A small image classifier, trained from scratch.
Model: 1.87M parameters, 32-pixel images, arch vit, norm rmsnorm, activation gelu, patch size [4, 4], layers 16, width 128.
Training: 20800 steps, held-out accuracy 87%.
Data: 155796 training examples, 51.3 epochs.
Rows from block 12, named by matrix and row number. Rows with one number belong to one attention dimension. Each number is 500 + 50 x the weight over its row's rms, rounded and kept within 0 to 999. All counts start at 0. Numbers have three digits each. After the name is the row's rms in percent of the matrix's.
# q: attention query (model.blocks.12.attn.q.weight, 96x128), inputs 0-63
# k: attention key (model.blocks.12.attn.k.weight, 96x128), inputs 0-63
q.0 111:519574591508459535538468478500476484515519537516516538510497425537486456586572519573489563450483503522541478541526485588542498479476577461487461594534434588536527588489478497499618441578554477
q.1 106:501544479546511474457470451577524494440505519489485411532448505531426412428454475568531524535446467462485513393502546554463527514474493491513535575493561458515458517499481491530426451441421475
q.2 091:554506477552559607582551469534440487414585501479543448568430428534441493482483426506507504604530499519470589538475575585516553518439526485548549527516463484539502463526534503576510434445506478
q.3 095:431409567448556520582475509496512398454462522541491527428496513506494519498470500528372472567588498510589435520599477484523485571485467511453518517511469533474572478491487625485566438579530505
q.4 096:556451400583535550378502510562516517580566450568557537460474544514455487449533551533570490496497351443445585475513463529468517547432521598504519513494463518567485537460573535603475525422535532
q.5 100:513492533436329517416455461470473509490457533462522504425487469386412489518565508531595499423487508532612546464524567594447495500492433587470505501545579501515524513548526564525512566422485571
q.6 097:528590534571547459559539517515559523478451488503484589482433499490467398462561430533511491418493566542497555462518452421498575554494553540533546450574600523446465482511434496448495526453484492
q.7 088:553524636551497539422410457501522441426563536447443468452486574589548474553511446567523516449613444558489511491481577470456582464488490479513435494501581573506517528529532478528515506429511475
q.8 100:630593484602511579519480444470490511557573477470458468531576444528444494472567502534474455468485512449483423400552513550496420476443547562477591530386461517527552504592526516559547452502523441
q.9 105:414443545503462487456569444584518500461569558545394428505429483562549537534473534483545482484481462449422528473525527467500550481526492585467462438490507569461470521521504504511440449542509521
q.10 096:528384551481475493488581348528504536498418490538549507492486494517469579687454514419465500561498503473522518578451470430501506513405519479518531595417562488566538469553501496508480534514507431
q.11 095:553429509502564466510391484481499564556500487589519584531489504491463477415459470461538534492510562511511584445526472563356516473424483646493522605469434404510532612568477527533492494430518484
q.12 098:354380529451444485457443482419471418482497493423451581479479529429507439459536497473527562474519431402440465475452460538482431489527647456454449510539443423467499468560522473472509494417523447
q.13 098:568559456468490412403608518482478613492513581516530505490484534518499430499490570433393526529507446511446576539459488480533536496475452447387513502566574590488527579490568466466396540464467496
q.14 108:521452579518482487523499480584568577490598481504477535604502424529438510559509431479599436432504572556412571623450510481424491567530503499462611532498499459577549534544455506457499475414491507
q.15 103:431422416454506499511481459511430497523497515445450506566454464483482441501424414517522563441486591533472540455487477477413429471561435500495526397576481425460530436413521449507447496498462519
q.16 093:431557555527490455506505427507467423406511531396427510506628422472524425545498417526469522475449501553595477539459477536434559455519555444508551463477496536609495470480519611484525451503479477
q.17 096:399522530488455502415497563521573494495550516454520531464468413470487590647469540408509522461468386395542514515544509508511453481399414562513491434475544451576539498421452563532523463509548418
q.18 103:450508435456483476536387501478546521492444454545549550509530500552445460426496514512482559480431487527454480508512505600487548498424522509499499588506395451534376536483488480451589464531495588
q.19 098:558391478570571485543550469551551539532513472594515553466491486487550559553474567504436584515516435507517511629535570513488506434504502532574560441587557528399547410515383510528437471392457460
q.20 107:526428531496423479443442521577475524432512580495465542508531459530480414445595493531540458580538555498504475496518519536494499540529565449477475499593518524584523547460550502454537468610445493
q.21 107:464387471492535432513602538575433494528567438514461481527428448530508553526491442574429526394432462548567421593566461539471506524515442509481473472458578605502537417574520509455476529529562493
q.22 098:447410480461404500514448447494518506536536578599448483512538519535489524500396541469504576475469528355479606546441554496489543562446468563555477492511571480474483381465483466462468614470511496
q.23 100:468563405599484448488487455514444456535472439553512562506447563552560480599459403550512529544436533490420466566483499437508533570487509532429507459558522456520523481526512580479511431430520428
q.24 092:534532529466538477470456400487607452526411438489538494543460457438582563546573507522510433414557547517502539541612580505404566520454506512482538551468576637518398454585580490466500484503470464
q.25 090:501466534549508505473495569465549510439500468552536560514455474549515452552479570456504515484451571583518439597571451463520529486471456427626466516425486446465490474448521436403559517495472539
q.26 092:540414486556447595461537496479541546393460478471548498546434542604462555506465493468527489446590508461423474484436513513581411547461473399525621436478564542484500547524462523495541426507462421
q.27 110:508591452470398465515536445485537505552461534496471555467499528472526493500531607483426523450493523472503496544559388484523594513517591498476551560449487457470463427582495508452542443559568540
q.28 090:501485556483483523555497520466436495416490578494531580451596578500533408468434521469500457518476509483574481486514452510473475520547533557539530530461575384420516519493578526447585462463484441
q.29 097:524461517452475511585447503573507533510482453467487557455403499485477506460462469498551485468643526485417521465409435638409463515446487474539469519516501487428478586470402518438414506559461488
q.30 096:372561541387482494502420516475504529474518467521570568560445491444510543459482542515476501580461481595382473474501409521576432528480551460557457472525542578471521400528448448541499479541599491
q.31 095:480437548514519539498509454444512533435334502578558489563477480457543568511440481487494536471476519516522490447519533463557511456542550475521496470591521515505508491607403486518489432375583444
q.32 098:536483464455512531532435536569494544452486464587463437542451499477513486458488501479456503525588424498496445527499471443502553401392481485500421454530497462530526491553489510541455458552526584
q.33 098:562378397546407568435525477472536494489563541511614523563479481453463435578589428528442499522434468481562497528443470540467499438563490561471488481557339457549561517561496577457491438457513489
q.34 098:526527459513534483546475577479496468444466513431499538445469492500520535420503452479507535570529465512499539561445453498489501555452451548546485520450500579612487398467449546515482471500357522
q.35 105:414560424525514544522542431486530574490506466522476439478592527493454547508562545513444594516467537495448473508594531558513546498510440522545672482555504443493424536486467496484454473495495500
q.36 095:504645537518541426443488454589519447511489483504533539441525519420560493471439621474510527505454489522442477391462470596462481554458474582586542461552556429550457658448434561568487515510511577
q.37 103:540644538563526572507522459439451486461477502453487472512477471584546440401488550532474533527393532419459532506509541558533468451460537424505478444566500515480497465418368465505397496564539564
q.38 103:441441490417425504543541427481443444562487495526585489409581460532409477514554511498563486491454492519496494449547468473451403533391497446513463479495437498477479499585602540494441481510374518
q.39 092:473572465499475623540372457416517524442420503513505540534502494520561461486477460554565464463439491498438526477363546525491532557557486542564425527494574528523458564473422436446526540607526565
q.40 113:483502394459477441506568455433485566511442456469532397534562569433496596546509426388473483450474486484416459514554507441541574479531540525456528517503476541395484476484447472494521536467552506
q.41 097:506477475493442471520407488461477516558560558383459501445509638424526447464538509481506506428557520464526537552444470461483402568480506587513540496467454489488601537398527468513505420496501464
q.42 105:516541484499496440470537422480455513457384435524477521537514471491502493574569559430553505507444506454526513496563548509502488491502427525541543470474510468559489471529497505561455471590571541
q.43 106:502477442502547499476476422570456492487488591474504507465461501415510549452499523420472450463463513449469505390484469536476439491437577519594538350496474496486560565448493502476463519639494545
q.44 100:523560588459563420481348559584480567565543371496484482521606450572541500435416477500479521423472487538520544531559489533458535405563464450484495539551454442498518491448413406533551535487526566
q.45 095:500490553480493490496468477543595509515617544472495511534546471560573470605405464569389484600467458585443427476498482493502503480532409412534491478554485497602404533444429506536444486528462503
q.46 118:517376495600465498440455504523536512455550472542472446549409532507478460469434504477434495569590490649544449510463571454489538525453476454523525533541458571499458520488535486557492505482507519
q.47 092:482454505499552584584460500548568462492456486591475443490556470473468520466462514555520501558481501576485461491572400489432496524476502562495460577570421517504433491487536533492496535473383544
q.48 108:452502516450480556459447550440487499586435516565473516407548489473444512587393506590607449493366510435453536475559477461544546482454564464482574511448520541510504512541437506543431571413544566
q.49 108:461478559486574560462480441390504499478547521450527500474495559453474639533444481540525559558611472589407507474519513514506544501407449557563551480442455523570467446509535426508478558388501432
q.50 103:534523486523490539464470547533582501400447505569525516566478515509439521538507547541465481518537495492434587554449432572515531387543455459551511476547284537464432427535514434451452531472477492
q.51 111:533527547450578510493443496506500513534493603616457473534504516420478495510469501402446411523508493589456522447515503424451375504487459522542463563532445594538456502473598503553477481526573525
q.52 111:470539554496555460432460411548473599512511525446564515526478469534524526551496560483507497558493393498571505506451468431473510547481491576405439530424466516501499549554441537494489533496525464
q.53 109:496449477569438548418515513595451594500459450550516422542518468503510470531495548462531603423459517439541492461522550495523538558459555436438513468504496444516528590506407542555508523451404486
q.54 091:473549591574556484552488483464505554551496462451561573424472373457484399507461466482470463542511415482612509576563490519508414635517480504495563529504474514527437466497461428537448501528478463
q.55 100:531486480481497447621535490588416504467528492462442557463455547525505547468540460372460480506493528510525529465410588515501507459477552493554609459467574398535523405427512499439576508486552413
q.56 102:471521566581440502465503433486519503468485467507516483472498519379525464420491574465433500513539488510519529491549569456578484448488531528465496506499377442442456570633470415515478511395568469
q.57 101:563416539499614532494384506522493526489468496450528423571500562442488567463489505597536403501452569517554572623515450576492350493534531554514541448443485409452538449516461480575447566529424567
q.58 109:489428461503538532493416402533535515570478489517393427435525448526543444441574508553470480446432455564527538467440555459422537407504560493518606550634542401497452520495454507482581481569483493
q.59 088:513432642623572564500473616515539505515522460439547485494488458512495559440549438456511438462491461496398505511535509590427542541455418473420564530505570516509442516493485494509525393488423472
q.60 103:448483410398532377394512538414447400506519557427495436498406541474442453476512485514475566569472511512508569494523499594486474514512505560468520508524408475547469459518546532480369482502572527
q.61 092:541515529483532419510457417388426537423511485485546488573437419487566448471454561545467460535467587532495539529493418439432449543422506458502472498597477497486479468453543478522507526436517455
q.62 103:492438632474555476547518512536545516491456485519513533502517618475509532386460550551441466560570471519522511519423439460415515577386455536505499402566494505475486529543466507557516463513470482
q.63 095:409452489528468549477432499579505503478356483512509571439537553435576424563505570472469484512497528543416563554584487591531492509355437472451543482441517466582543521517500504447523536524502489
q.64 102:442571451499525543550519473542477398420512544455567462547501330502473471505420496601565447498435545508560547535517520582400552563542567510446557499536476524490507467462424590449529445517505482
q.65 093:457532542485551512444547537542616495462531596482484385480493381471542537477517416484500419569526493496515490409578472463486436575586538460558434419501629509523500498546535461520442520479478475
q.66 106:478520480530422550488598518466527620523557531578514389539433442496501554434484483464338518452496490574623528524459474535419544505539486502475486482522436535528469489499478593586517475511473453
q.67 093:541543489577453448523480419452444477516579491491507525471454555448539542542489491562559554465483480489445533554483496506582451567458474429446457499527599518482467460492484521501511546454464532
q.68 100:538441504494475519544477479525515484489543379481499510550461530560513580451471390485456494572486518477418597492473498539410537548563444577406509490502501465489613528406489544513529538485442492
q.69 096:471559437554524561561417462513471474528407556526425542515497561497495544519467509502460507502427479485501538517451426545655473420523508514496422460550507448488499573443441490426489483523562484
q.70 105:574487377493459506538479557467566453451464498433579523529402445385434513564522387581522517437450487501533508476422487495520519532538616559511472530502502552486506464477553578527563509599508452
q.71 091:405534575518507497471568588488552436508444448483576501523491480467480441418525593498489468548458521469596469479455487471572489534532453514427432429450535570480411482547476465539506448589501498
q.72 099:554538492491535508549466443519401524464472590461456492498569503455610479499552565486427407475507553527551475451542521455412501447594471611491591581504462463517483563442545474479439479518484557
q.73 108:459537545544547467516462536524411466500457502515484514530480556568499511406466571565466554509571504554555443538488440489396488435598495523562511494488518505571493562566473435475541485524373450
q.74 100:477541534470469450525553481510489545527496543456547588443444546326570530436536485403466456449510471468380521471464474501520493523550451517493538548535427489512411512627450583511454486556543471
q.75 107:528627443517454444514460477576496503517434539464437554541545492519558494449460406487455579414501430536521538443527479549452550593547445549496487453473418483418489437448491514514524461590530464
q.76 100:448517559516508510522534596559485442489532522493462521548581432445475545561540525522539470506541551387536405487427561551525475473603570506418480528549517535499531515607522541463514548473487441
q.77 106:371618493377466525512512488536392431522486458507477555560503448532465529465547507470559494534485475486507490466445493444545547540462484558569501479489443425596408566449461542491485515569572400
q.78 101:500451449535513536450513557517421447459517520469469574440528506514533495493436481472567507518584520487570477554471612491556411546540558541509512546477486393556562506517496502448522481633504477
q.79 093:549496555481498556519488514523557459581545481559489523478558473561514459391425474380442534533536567558518463468530488458599500528431531548504564473487491470418555506516548439496414549430517520
q.80 102:501405478561399481564501612518565530471492465440499556508459536421488507538424468402540548466558578469536508480518563587551495435441525455567521529446563528505459504481504500572456595518451477
q.81 106:552484574482523469568479581547564541451514450504569529531488571479494488565488473565550470569465492411366414526539540487493434443509518539507465522522395455464564505501511507504571457558534555
q.82 097:533473561557454564482539505377476518577451566478498486430611506478512522519544524572427461462476516470544435434571478629492501472464483462496532517439453477536456505472451508553562529438516542
q.83 097:481493600520538455427594466578443481517622502552418511509475464541515500616484510471502507512531538449460527582522429533481495500458461440563501531498486590565430508556512536480525431484471459
q.84 097:499482489487497479543486420490452414539472604526546456414531589510491456543511474461464524429498486496430577448468530419446548432555519549497492528432434510533409460551485481452489458493477520
q.85 086:442525582524447502493492524451487471465471452461498451539572531449467536554492576452459464487509424487532440469458480512481490461538511460488459536469435531451502390554531480560518412587554517
q.86 101:586502402550523492556417505420496412504419478526475557462472484498501643454497536516563433511405465477317440529510453566519373489497487520396461553508503496472570510504445501522539465493522447
q.87 101:408540554444426474485528551504454485546424329492474493462525495603509499488538492483482487573538536526477451484506498470470560516536485505563487488585383493500492589536427540502521542546498482
q.88 097:434524427406624501475488538453555498473530458515477520464471458522462376546601487523523525508504482506531471471570602424398608463480505498460541482510533505399516554477548560390491499525482552
q.89 097:522547485468530533537573380507553446520474415533421516558460530514412521464420512503471460460573452487498555513551430556547434620478513523494503443567389473493476591491480467516398489466458440
q.90 107:557457572485568496472483520517476385471529542572533492493484535537531575579375439493531452488380440447473522475462598485505536458461517588505533487454464589463476530465639525549485452521454456
q.91 102:505505525511569460569499452504479505437486528466496569439540395498512376479495486555466538465466569464494509622547435568444499446433475438514638518531583530501517469536449529562492437429398507
q.92 098:555470487404422458585507453576450549447538492469492496462531500520554523567535478546567541447476510536447533573584411431592499417552510531518467461547479485515522474513538515467547560400504538
q.93 095:460476547483561561488448542449480564450524499513557505489458561445541543453466432509471447590499486568479472484363465447473458490461447476475424493554505601482550594409511455563546562506479365
q.94 098:538517424444527519449507474468540518506606459539476442486498522515464535498461453424447548489554529434445476493545579514499453467404523447501531548508497558456443504582525527531543459490482456
q.95 098:346574418557555503553507518554492515449452501601488509487483498597460520548499492578603482519557473476487536394476492407560490490449444492553429552469465506504472531486491446442530476453450467
k.0 112:496510523547497472535495427466540390464450468464546586497470489478547519459591549593473495545566507590499468496434545451458522487464540552399534477488367590556539512504588391634610506529472399
k.1 112:540506567599527488511557503517457509544558417602607520408553560470512523508533433543589547561568484551519462502465592485446544577463471555482419516533492528568467441411525495515478424517489491
k.2 101:471529471486513473601502489507499535553438529506395556387532505574643403421535443629471506540466428510528502525476549512489567458558518534472464543554493495493520457522486490467576501441490460
k.3 092:457456531500518582595506474557391554505465517487552488583620505468504526540401510487502606497473522506462511475540575464419476584365522449535493529502522502518478463552529472546476419468443466
k.4 094:446479556443509505499491472434442444467542461501423471473534416497473527534472529441541519576417412520586498660459493448471460572599516458514432563576510497507552475402516543493469507454497457
k.5 109:480466483505483586493498461430499513485588447456530544489458410601426503532532470489493534597522559503415548433507443569529470487445580461462401563539422484461530463492480543512518519516433464
k.6 103:499457548469450503440480497568491571547506450514444484543576565573523516547446467560515485556554426531397454498471512509471400493466471615481490503456455474484442530497434532444518478357499399
k.7 084:540438440502552480489406503511549521452595548502517442438397533437456464531472463363601543494474381537517503462473515469475548536553501570585484473477546559502507543508543516473495517422545545
k.8 103:558469489569552542593599470505558448558433538487503499496507397586548494549507548434514469473508507528509466511471477503459646527471493434491480480450443570565502479547524520538539610577529548
k.9 107:558456590514586518568505503490438520438470437477473555410457489523510443516547532521497432535629469484504522616549563471464500458526438471445520574448430501445545557474537533445524458505458588
k.10 094:493457433379518481597480482591432453529477514429484456484553534427428418552486597516505559455447435528521521492475568622537477559504561541505507491416486474458487555497504520447556418531533557
k.11 099:538485453542392502483475515541531502550565550537473454455537494477417530470486581390480537415508506573498445512526456430494480411491508502479450571555591502478587433461538546437503516525538461
k.12 096:490497477538456507432411456505451493568547541460494548579492502444481529473563500435414416507430517523560478571482456453584485559480510440532540471512504529492490478443597459529456556596466517
k.13 098:503478541494573471463451436427410533439432484521476465527468594481514572484537413576563469567447528526477501501458527412439472437505522478454518505470482535473504507563470492484447451412571503
k.14 099:468499530521501442594515482475478429584488501528400509361556557517534588485541522394456498429481499474516583511525408595479443534529483499425534484617453536522547525401547417398512531520546495
k.15 103:528544534504426545455523468595533513530493443577516514382467466571506532480444441575486486508514489579470483498538459458539455470467465580456467484509567525479438493501447505499456509595472425
k.16 093:624496560501501425544571541502533529421505544529564557563486578411502561486527459565473507476600513479438548473408510516411545549446468541479482553446453450517591455493535472517538528485571432
k.17 098:500452451473414508512559505371482617483480529514543527520467418508516495509576441458495462588437499535513485470482544485433567562502582496431475501508435435470499562540504475491555486442482498
k.18 096:455568538601477449438552481535461425503507526559560556596596397533518477542566577566444538541521500486496438501520501535527515569472464505490525470554499481556562470544538526550497545455493474
k.19 098:498523509526494447594469533487448587539443358454460472532547495485518432476500502554462521542441504571557489526511497488492491456562492576566440541464418583560436516568560566475409451510489502
k.20 116:557443442586490450510514502503467477483478428478458417390452461483490463501480400523605490427484502518553545495500572492484494500547564443480497489529487547568554421453534482548517511598529547
k.21 104:513492416512550480525508497520571435355476558451510547471604474483441566470469563474490529519478601476467539548497531583491458516449501507646536465453501497482485507458566590464447478435514537
k.22 099:365549434565467457544443486530497480610569411492489503462546494468409523586508576496503526584546548488431547538514545506468421558589374486453580522532548475398544410494472511382494549533573530
k.23 102:557605501534538458556438432581511503521482567530472538507495500526568553433560559472475563532475511388463479558442548538456533458643576619544494536530478533441512514572526408507547486496472581
k.24 098:465460508444575495479515565527476423463512534506549522485536525531437614484570428389477433552494427575442490557395483527483491475547438572402494490458509555554471495557508529465519401525493536
k.25 085:558465508540410488390607507452478558462522398548479609546555513467548457529472563447509512523522475497533547541499488556518454510420520508434535443536526534578453569528496416454534539510476426
k.26 098:548513419553540455434476496456519495503538471474376511487531477516401385375475512521504465433418485520502540563551501552547472442516469460533485575562527469504422507506437403547523580440412516
k.27 115:491512591511540569441577532612476458513534617500482488549550507513433485580530565543471471554601537484483470514446485541462481524547458575404452432470361571547492415548461455585559393511502543
k.28 094:521548554532525549557474533449530523484570476525551528546546505516525422558515548477513613505582484534438529408527486502504426491464476529490442572508603540516558582541599444600549443457429364
k.29 101:444462512496547511450477492497565491557575514519486493506503549503517487439565478536487518554415463504486445454590503438455537454508469529579566526514529555522545424579492463551450437556497416
k.30 095:482505482558488447426467456473410512564488549537483562515422436508505450463424482529401387560494517544580489530543481533559502507541490466488501494484552530501401428568436449555317462442491545
k.31 095:439529456495535553477428544506492497573445472561501523496509547480449548435487524423447479526616530541483557457449481543471481533550494516484535550458445544458359586473457459476503485492416598
k.32 109:547458471469443427421432449502519520531466559588463590489503470447511445483508525526541517578457529408443467502428534464554380520519452517590475489519532508523439510578482566430483384498624424
k.33 095:485524488535419534567568535496568490530483419475517539463511467541469467595541513498570520474376507511620523509488521480474524437546541535529487508450413510491424485532578556555495530560479448
k.34 106:572486411561495495444469491589476551496590593399546456537613581549470610475391461518488522512431442546535472532515506424526512527594371511507434472515551580491492528490508535582490458561596520
k.35 104:502536564590552460514544509499502390580501436564526416526504514570524463472540386552471537555535584486525501498569425545495498557442471471451495445521527464524505482639422554443468500553422586
k.36 100:563541603471564434547455507475482574476598506518556477512479385541564517541532408443572518553497504553547494392549470516497492531571500456503562512457487373462641480472427499573436465452553506
k.37 096:471505453517524551568509572526509579476419485534520478411458544555467476562594485639455511532606420425550435537505506448523503549491481409425498563485601521526503478515472502434490507440533509
k.38 095:467520432468509506478528378464485516490395519554441438604479469544507510492512505531437523482545508508532506591529488498447441418510521477523469531493392589521478445473566502506552517481546496
k.39 097:593465475498461450487424521468519447593587455600502582500447537471532478416516471479492449550508542526583576580549425540571644493599493506451487527506556508475459462483540514506526423472578422
k.40 111:493482501551464424489593527502406421570389565484431480513453476547527494499508496533563438535531560557506498501498458552508453480556391591551455598460485553457498488536451549542498562563504545
k.41 096:501475493550536504536453500433461565534489521508511455445465486551473468548517547457573512581514499515468442429482537486531542556464511499493513438535458520558564496566460555481498530485565385
k.42 104:462483577483540459528455558538427484462459529515468495564507549489579523537635449458534447535502483547542422432531368524583512467521484525454403450438497466558536484569483469518494455561476518
k.43 108:504457500457470438372459419523492555520432510518450503532434415533448512626513417480523514521599527446449534530536511464436452531565457412510409549487568437558519456398447462550521440503494478
k.44 096:485590501552457480416553529514559521363462580494532438397464434533502505498534531448493499424578542468454517390480486598485396463474499405550496462457496522505535521486539518545434585563550522
k.45 094:620539546511490449538474568521438499448555418518494480403429520524434541526475486573520460449495452482496462510524524476465563574444570410576613509382478481522518539552552577557432533598556556
k.46 110:470457517498489527488544421498517565472636470533596525521504480514537488476410510515449470493469531479524526540596521545488506538487601448533556479452475494570446534463554507454482504484491533
k.47 094:445546447515539521442453509544486455573421485536527439498514491531517497371472566507501525595500473545558483461559494427619439494540508534428501488477390426512541563470559511478471459545501469
k.48 108:516535457496557505489539507516437469522484523642352553505505585466618450548549433538542500544508471363411518598394590496537458562472425560550441462528569485497463566429511482507502489523412544
k.49 105:528504480562523474523504466470460545494584543570480455440525503433505459518496504478600502514530538498529456497447530571521479478410525571594465519460493542510513539595458471575474463516386489
k.50 105:574483524446525565480591543513466607609435448536485433453503477502529479572589485569498541523491429443519539508501463435477509547451500437458455476558440528527532501531392487571472588563488663
k.51 104:503530515453542430477559505518409526526528428503578505498456449427557455531525491451444536485577484531477444520498525422539576535473510495469547462457510422482432587516549505495583575420568525
k.52 113:491471443499531482533480518421576532425505525486445546524551485564545579425520498433484473513454486507584529476523460523516518482541441524421518425418509482485506554546464468548411485513493462
k.53 111:395449547519562469519427522441489526503384544590393545503529537469480560514455536415448395514566545443518595538541546505484479455606456532470491536402493420483463504411510570453549462473530488
k.54 091:454508463575492523503427478493457478531541451593465487470493376499566456403538507520575509601485595537464511455481498625461579448495510482557511489445430389513542474506511467548546425453553499
k.55 095:414451607466465512397507486553499454580502508519632391482565590486498516502478456559542531482524537469466503504548382475514425466459532555536382542497529468403474561479582374483491551539470484
k.56 098:523505550505426475486625544485613548519486438514486554439525441639445519531534590450387446483606528539522448518464433416502554517597455478554435480524537614469491523589516537580507468476467541
k.57 101:563473455513478503569443515493548438445515457550406571550531499503458489539385425477480561524479438467537494537476541506480558516519461495544472477505480473468526535422489570545423514544500514
k.58 106:519439582457571577545513484426501543488497425526485465513412585491536527435448490443499493424522419488391495438520486560475547545640501484426554474484410392498487466383570509484584429509526550
k.59 095:400396470471531468534449548469473488413483557517545486550474577485532501514497509504564470496544511525534485511502507678507534486430477533558689495461442415543542576405490509591520442609468506
k.60 094:558443438489539569552442454538474525528551441504371456420505518423557494530537495566591558386546467476503484563519501506431470511469453626423450572476504556541437421483563502461493448570495458
k.61 099:492504485608500568483539410490589488439490455441483506543466491470526508531553533450498406559508521613515467550528466442410489468481427449508532507500590490537522484441410531450526416478494456
k.62 108:518496486504479435520512555573480481466548429452454484512496567477467530519431541543506491531533547521508581529458486433487485603285535534533512467481433580478525479520434532571508480442454459
k.63 103:482490475506506466477537438512500540496540465650447506544581454386584442534472548460422520534465612486587532426486488513500382548526472542512460553522517522526469526545515429466499493476543430
k.64 100:466511433562553573475539465458582422465511381501489555471471480465507484577605462526504429517464527597540528486474455483565457483482431554438540569510442480538461527542534418521442513510488455
k.65 098:523426505513547470543413519547441593421546569437502375476510399504476538501534394568514510509583489562426477529493551510523524496589408583519478465466469474489524485458586578499600471423555426
k.66 102:419542512607543424558583420444398448544492534528517455437524401419520562545512503494447555405515582549499471561487517512418551478426500497514465529463478500576497563514570506508549483535496561
k.67 091:552456464549576484530460523462541552480610479481500526533471464490353482467489480445438404587469491516601529530402452536472520554501478406594460464479476549531444513489529628553484474552447456
k.68 093:523406481450475536502445541586481513505528521496512464534543486408427526408475527453480444489423516471535575556490540469480463554495539551466498476581411488404506476508445377496517417520507530
k.69 094:494590516434586490417578459497559495589472527525524460569556464449586523433424444514496619408430486487586483477517487457458539527480492471493387481511547513466473477483466486556549460484588457
k.70 097:524519397533434436494451537490490544530464509394572547548391467556576525516491491501519520453385427594496514455575499483403468543588467546529447502524629413534516589478491498526480554477583486
k.71 093:495489554588487452437455535522584410481448590514487453500496473522500471536566568448479492494470457450543548470479474519534512471512501577472564623517498561517509445636564543515509443425502473
k.72 099:504456608543416571514535537493520443486484388525463492561463485528476447510466426565586538389511520544512459473529459490407499557455511523434545477550512477473431478528465588459402471476539555
k.73 099:499538610516482529390432546475473436356424422491462498485548517547419434453483473477559539521602371428531479510535470559606521501463493479468516486539485530450516478398466482569500464531533401
k.74 094:554478587438471467449560563550519539490520488557509503579404478478435555474517518406514435477583503441469509509490518411375432539520503598570510534477483507549490544472553537591395537457528521
k.75 103:414512442520553479499508506570538517559606420509451478513539503491421475411482448516444536452582487532440562453520532462477468433504450544513491517480495602546382572528516419420464533483563426
k.76 100:485493534494490450443498489489500543545530537451512573550502470479443460500502598440581574435488539460343435562541448601453477464498511542446478518540448441490593447488513510495525582542480533
k.77 104:479556458552453538477534511551470508534475490513520492509487511492529614506535410494532534362520470427535497496485539437464402450514519571578546526419542511499503566444520485498563476546527472
k.78 108:465430498522461473519437510568491489509541541451504551398509491576464445564543559477554494518537547539540459499578439523447489418490470589482490602511487482503458516514482551450449535568474518
k.79 090:476567442432431522418419587579574426520551463510574513432570570463509494469545460450485479484444492506501457483459505485610604452540552545443444425530447456487551458547613500466553475521456472
k.80 103:506450548453359431424541576470471481414484465521606501442522471519509489557518403396459510519535504526477503535501466483538469535484503544470499488540562534528496594596487507539530521556538532
k.81 103:498458469459453441540479487407540497473546502470513522603450492581460466475504524577494609601503542489593545471569574452420482489459479458430543507454390479525499465445492556521572658569513498
k.82 097:478530466530537449433388522458493471440439526518403491502500488521498519389457428484520522518540625522495565536560522507551545513374531483508535559459533562561478474497507463614608576488533529
k.83 098:489471506484594420507516519533489550430478524395594505573556514476450399485605564469530546456440583568510454476416465540465451510468527493464634495481492516550569419499471499515469415445446512
k.84 106:507516614488581487446573555574546525514515577552488492499463565532531392509442548475523512568598473532611479458537546464463455594609473602471497464568415563504454516527473508534476509495490509
k.85 088:458493578536507478434491596470554488488579536484467465420422521520489522533504535483500528465534534545470464480557519501597503483492540508489527477538552508570499387560438589511560562481393469
k.86 099:567473501509526405469492467513458556471543543483449531558445433488485502378578552514485516548477507537604535531509456431474528539463514520491454499460485401544476457526434475520567597557464533
k.87 100:537556618417454563473495468504543454490511523517469584476532498418475591421555468503435557464530507400438522573508530511402500531467475565467570509605461494529555423493476456542548486501551443
k.88 091:539475603527469611547529409497511557625549394466518514557472527552465505455545523564487476453468495509537487489475574494460449545526511476467527452449488490472525487465609380441487413581480484
k.89 105:517571440527494551453481454446547485517576510431512571535551544503504481570501502478540500523590509433574553548473481480461619507544375502470463503512475495512492480454455590500455558478472541
k.90 103:521398494482538397509470586609446430541477414368507506443517587502461480461585469549531438522354474528485493451419570506507529498567540507559451463463404525483443596395438547514499523539519558
k.91 096:523509445531555518447627508497473397449562492494530501551541525612606441503519499480446478491558554546480517471507503547413461484465470415460473568488551506495610496440532455515398513519590619
k.92 099:548477494490463496457452464504490508609475504484442578444481422493530585527475530495495600432394532478392461561521447465407445518444573475597576579490450454500504500442451447476502498459540464
k.93 098:555543481470505489524456467449504453494566543380542514538478534471571535600443508492431514533458526491564481549568516529535503421500536441591527452464556525446514467517516594480602509420543463
k.94 092:552541543497421463479574457434431539507505500497567550611494485488469507556479575438542529554525540657537487463497520545477445508439449518474499499544531486563500612472524440467500568483507483
k.95 098:586546539576443568454463486464518515491588551514395450524501524480502445398597473568532593470468586496619520467469498550524557482543467525448470411548487476463490447512430576417469503487494517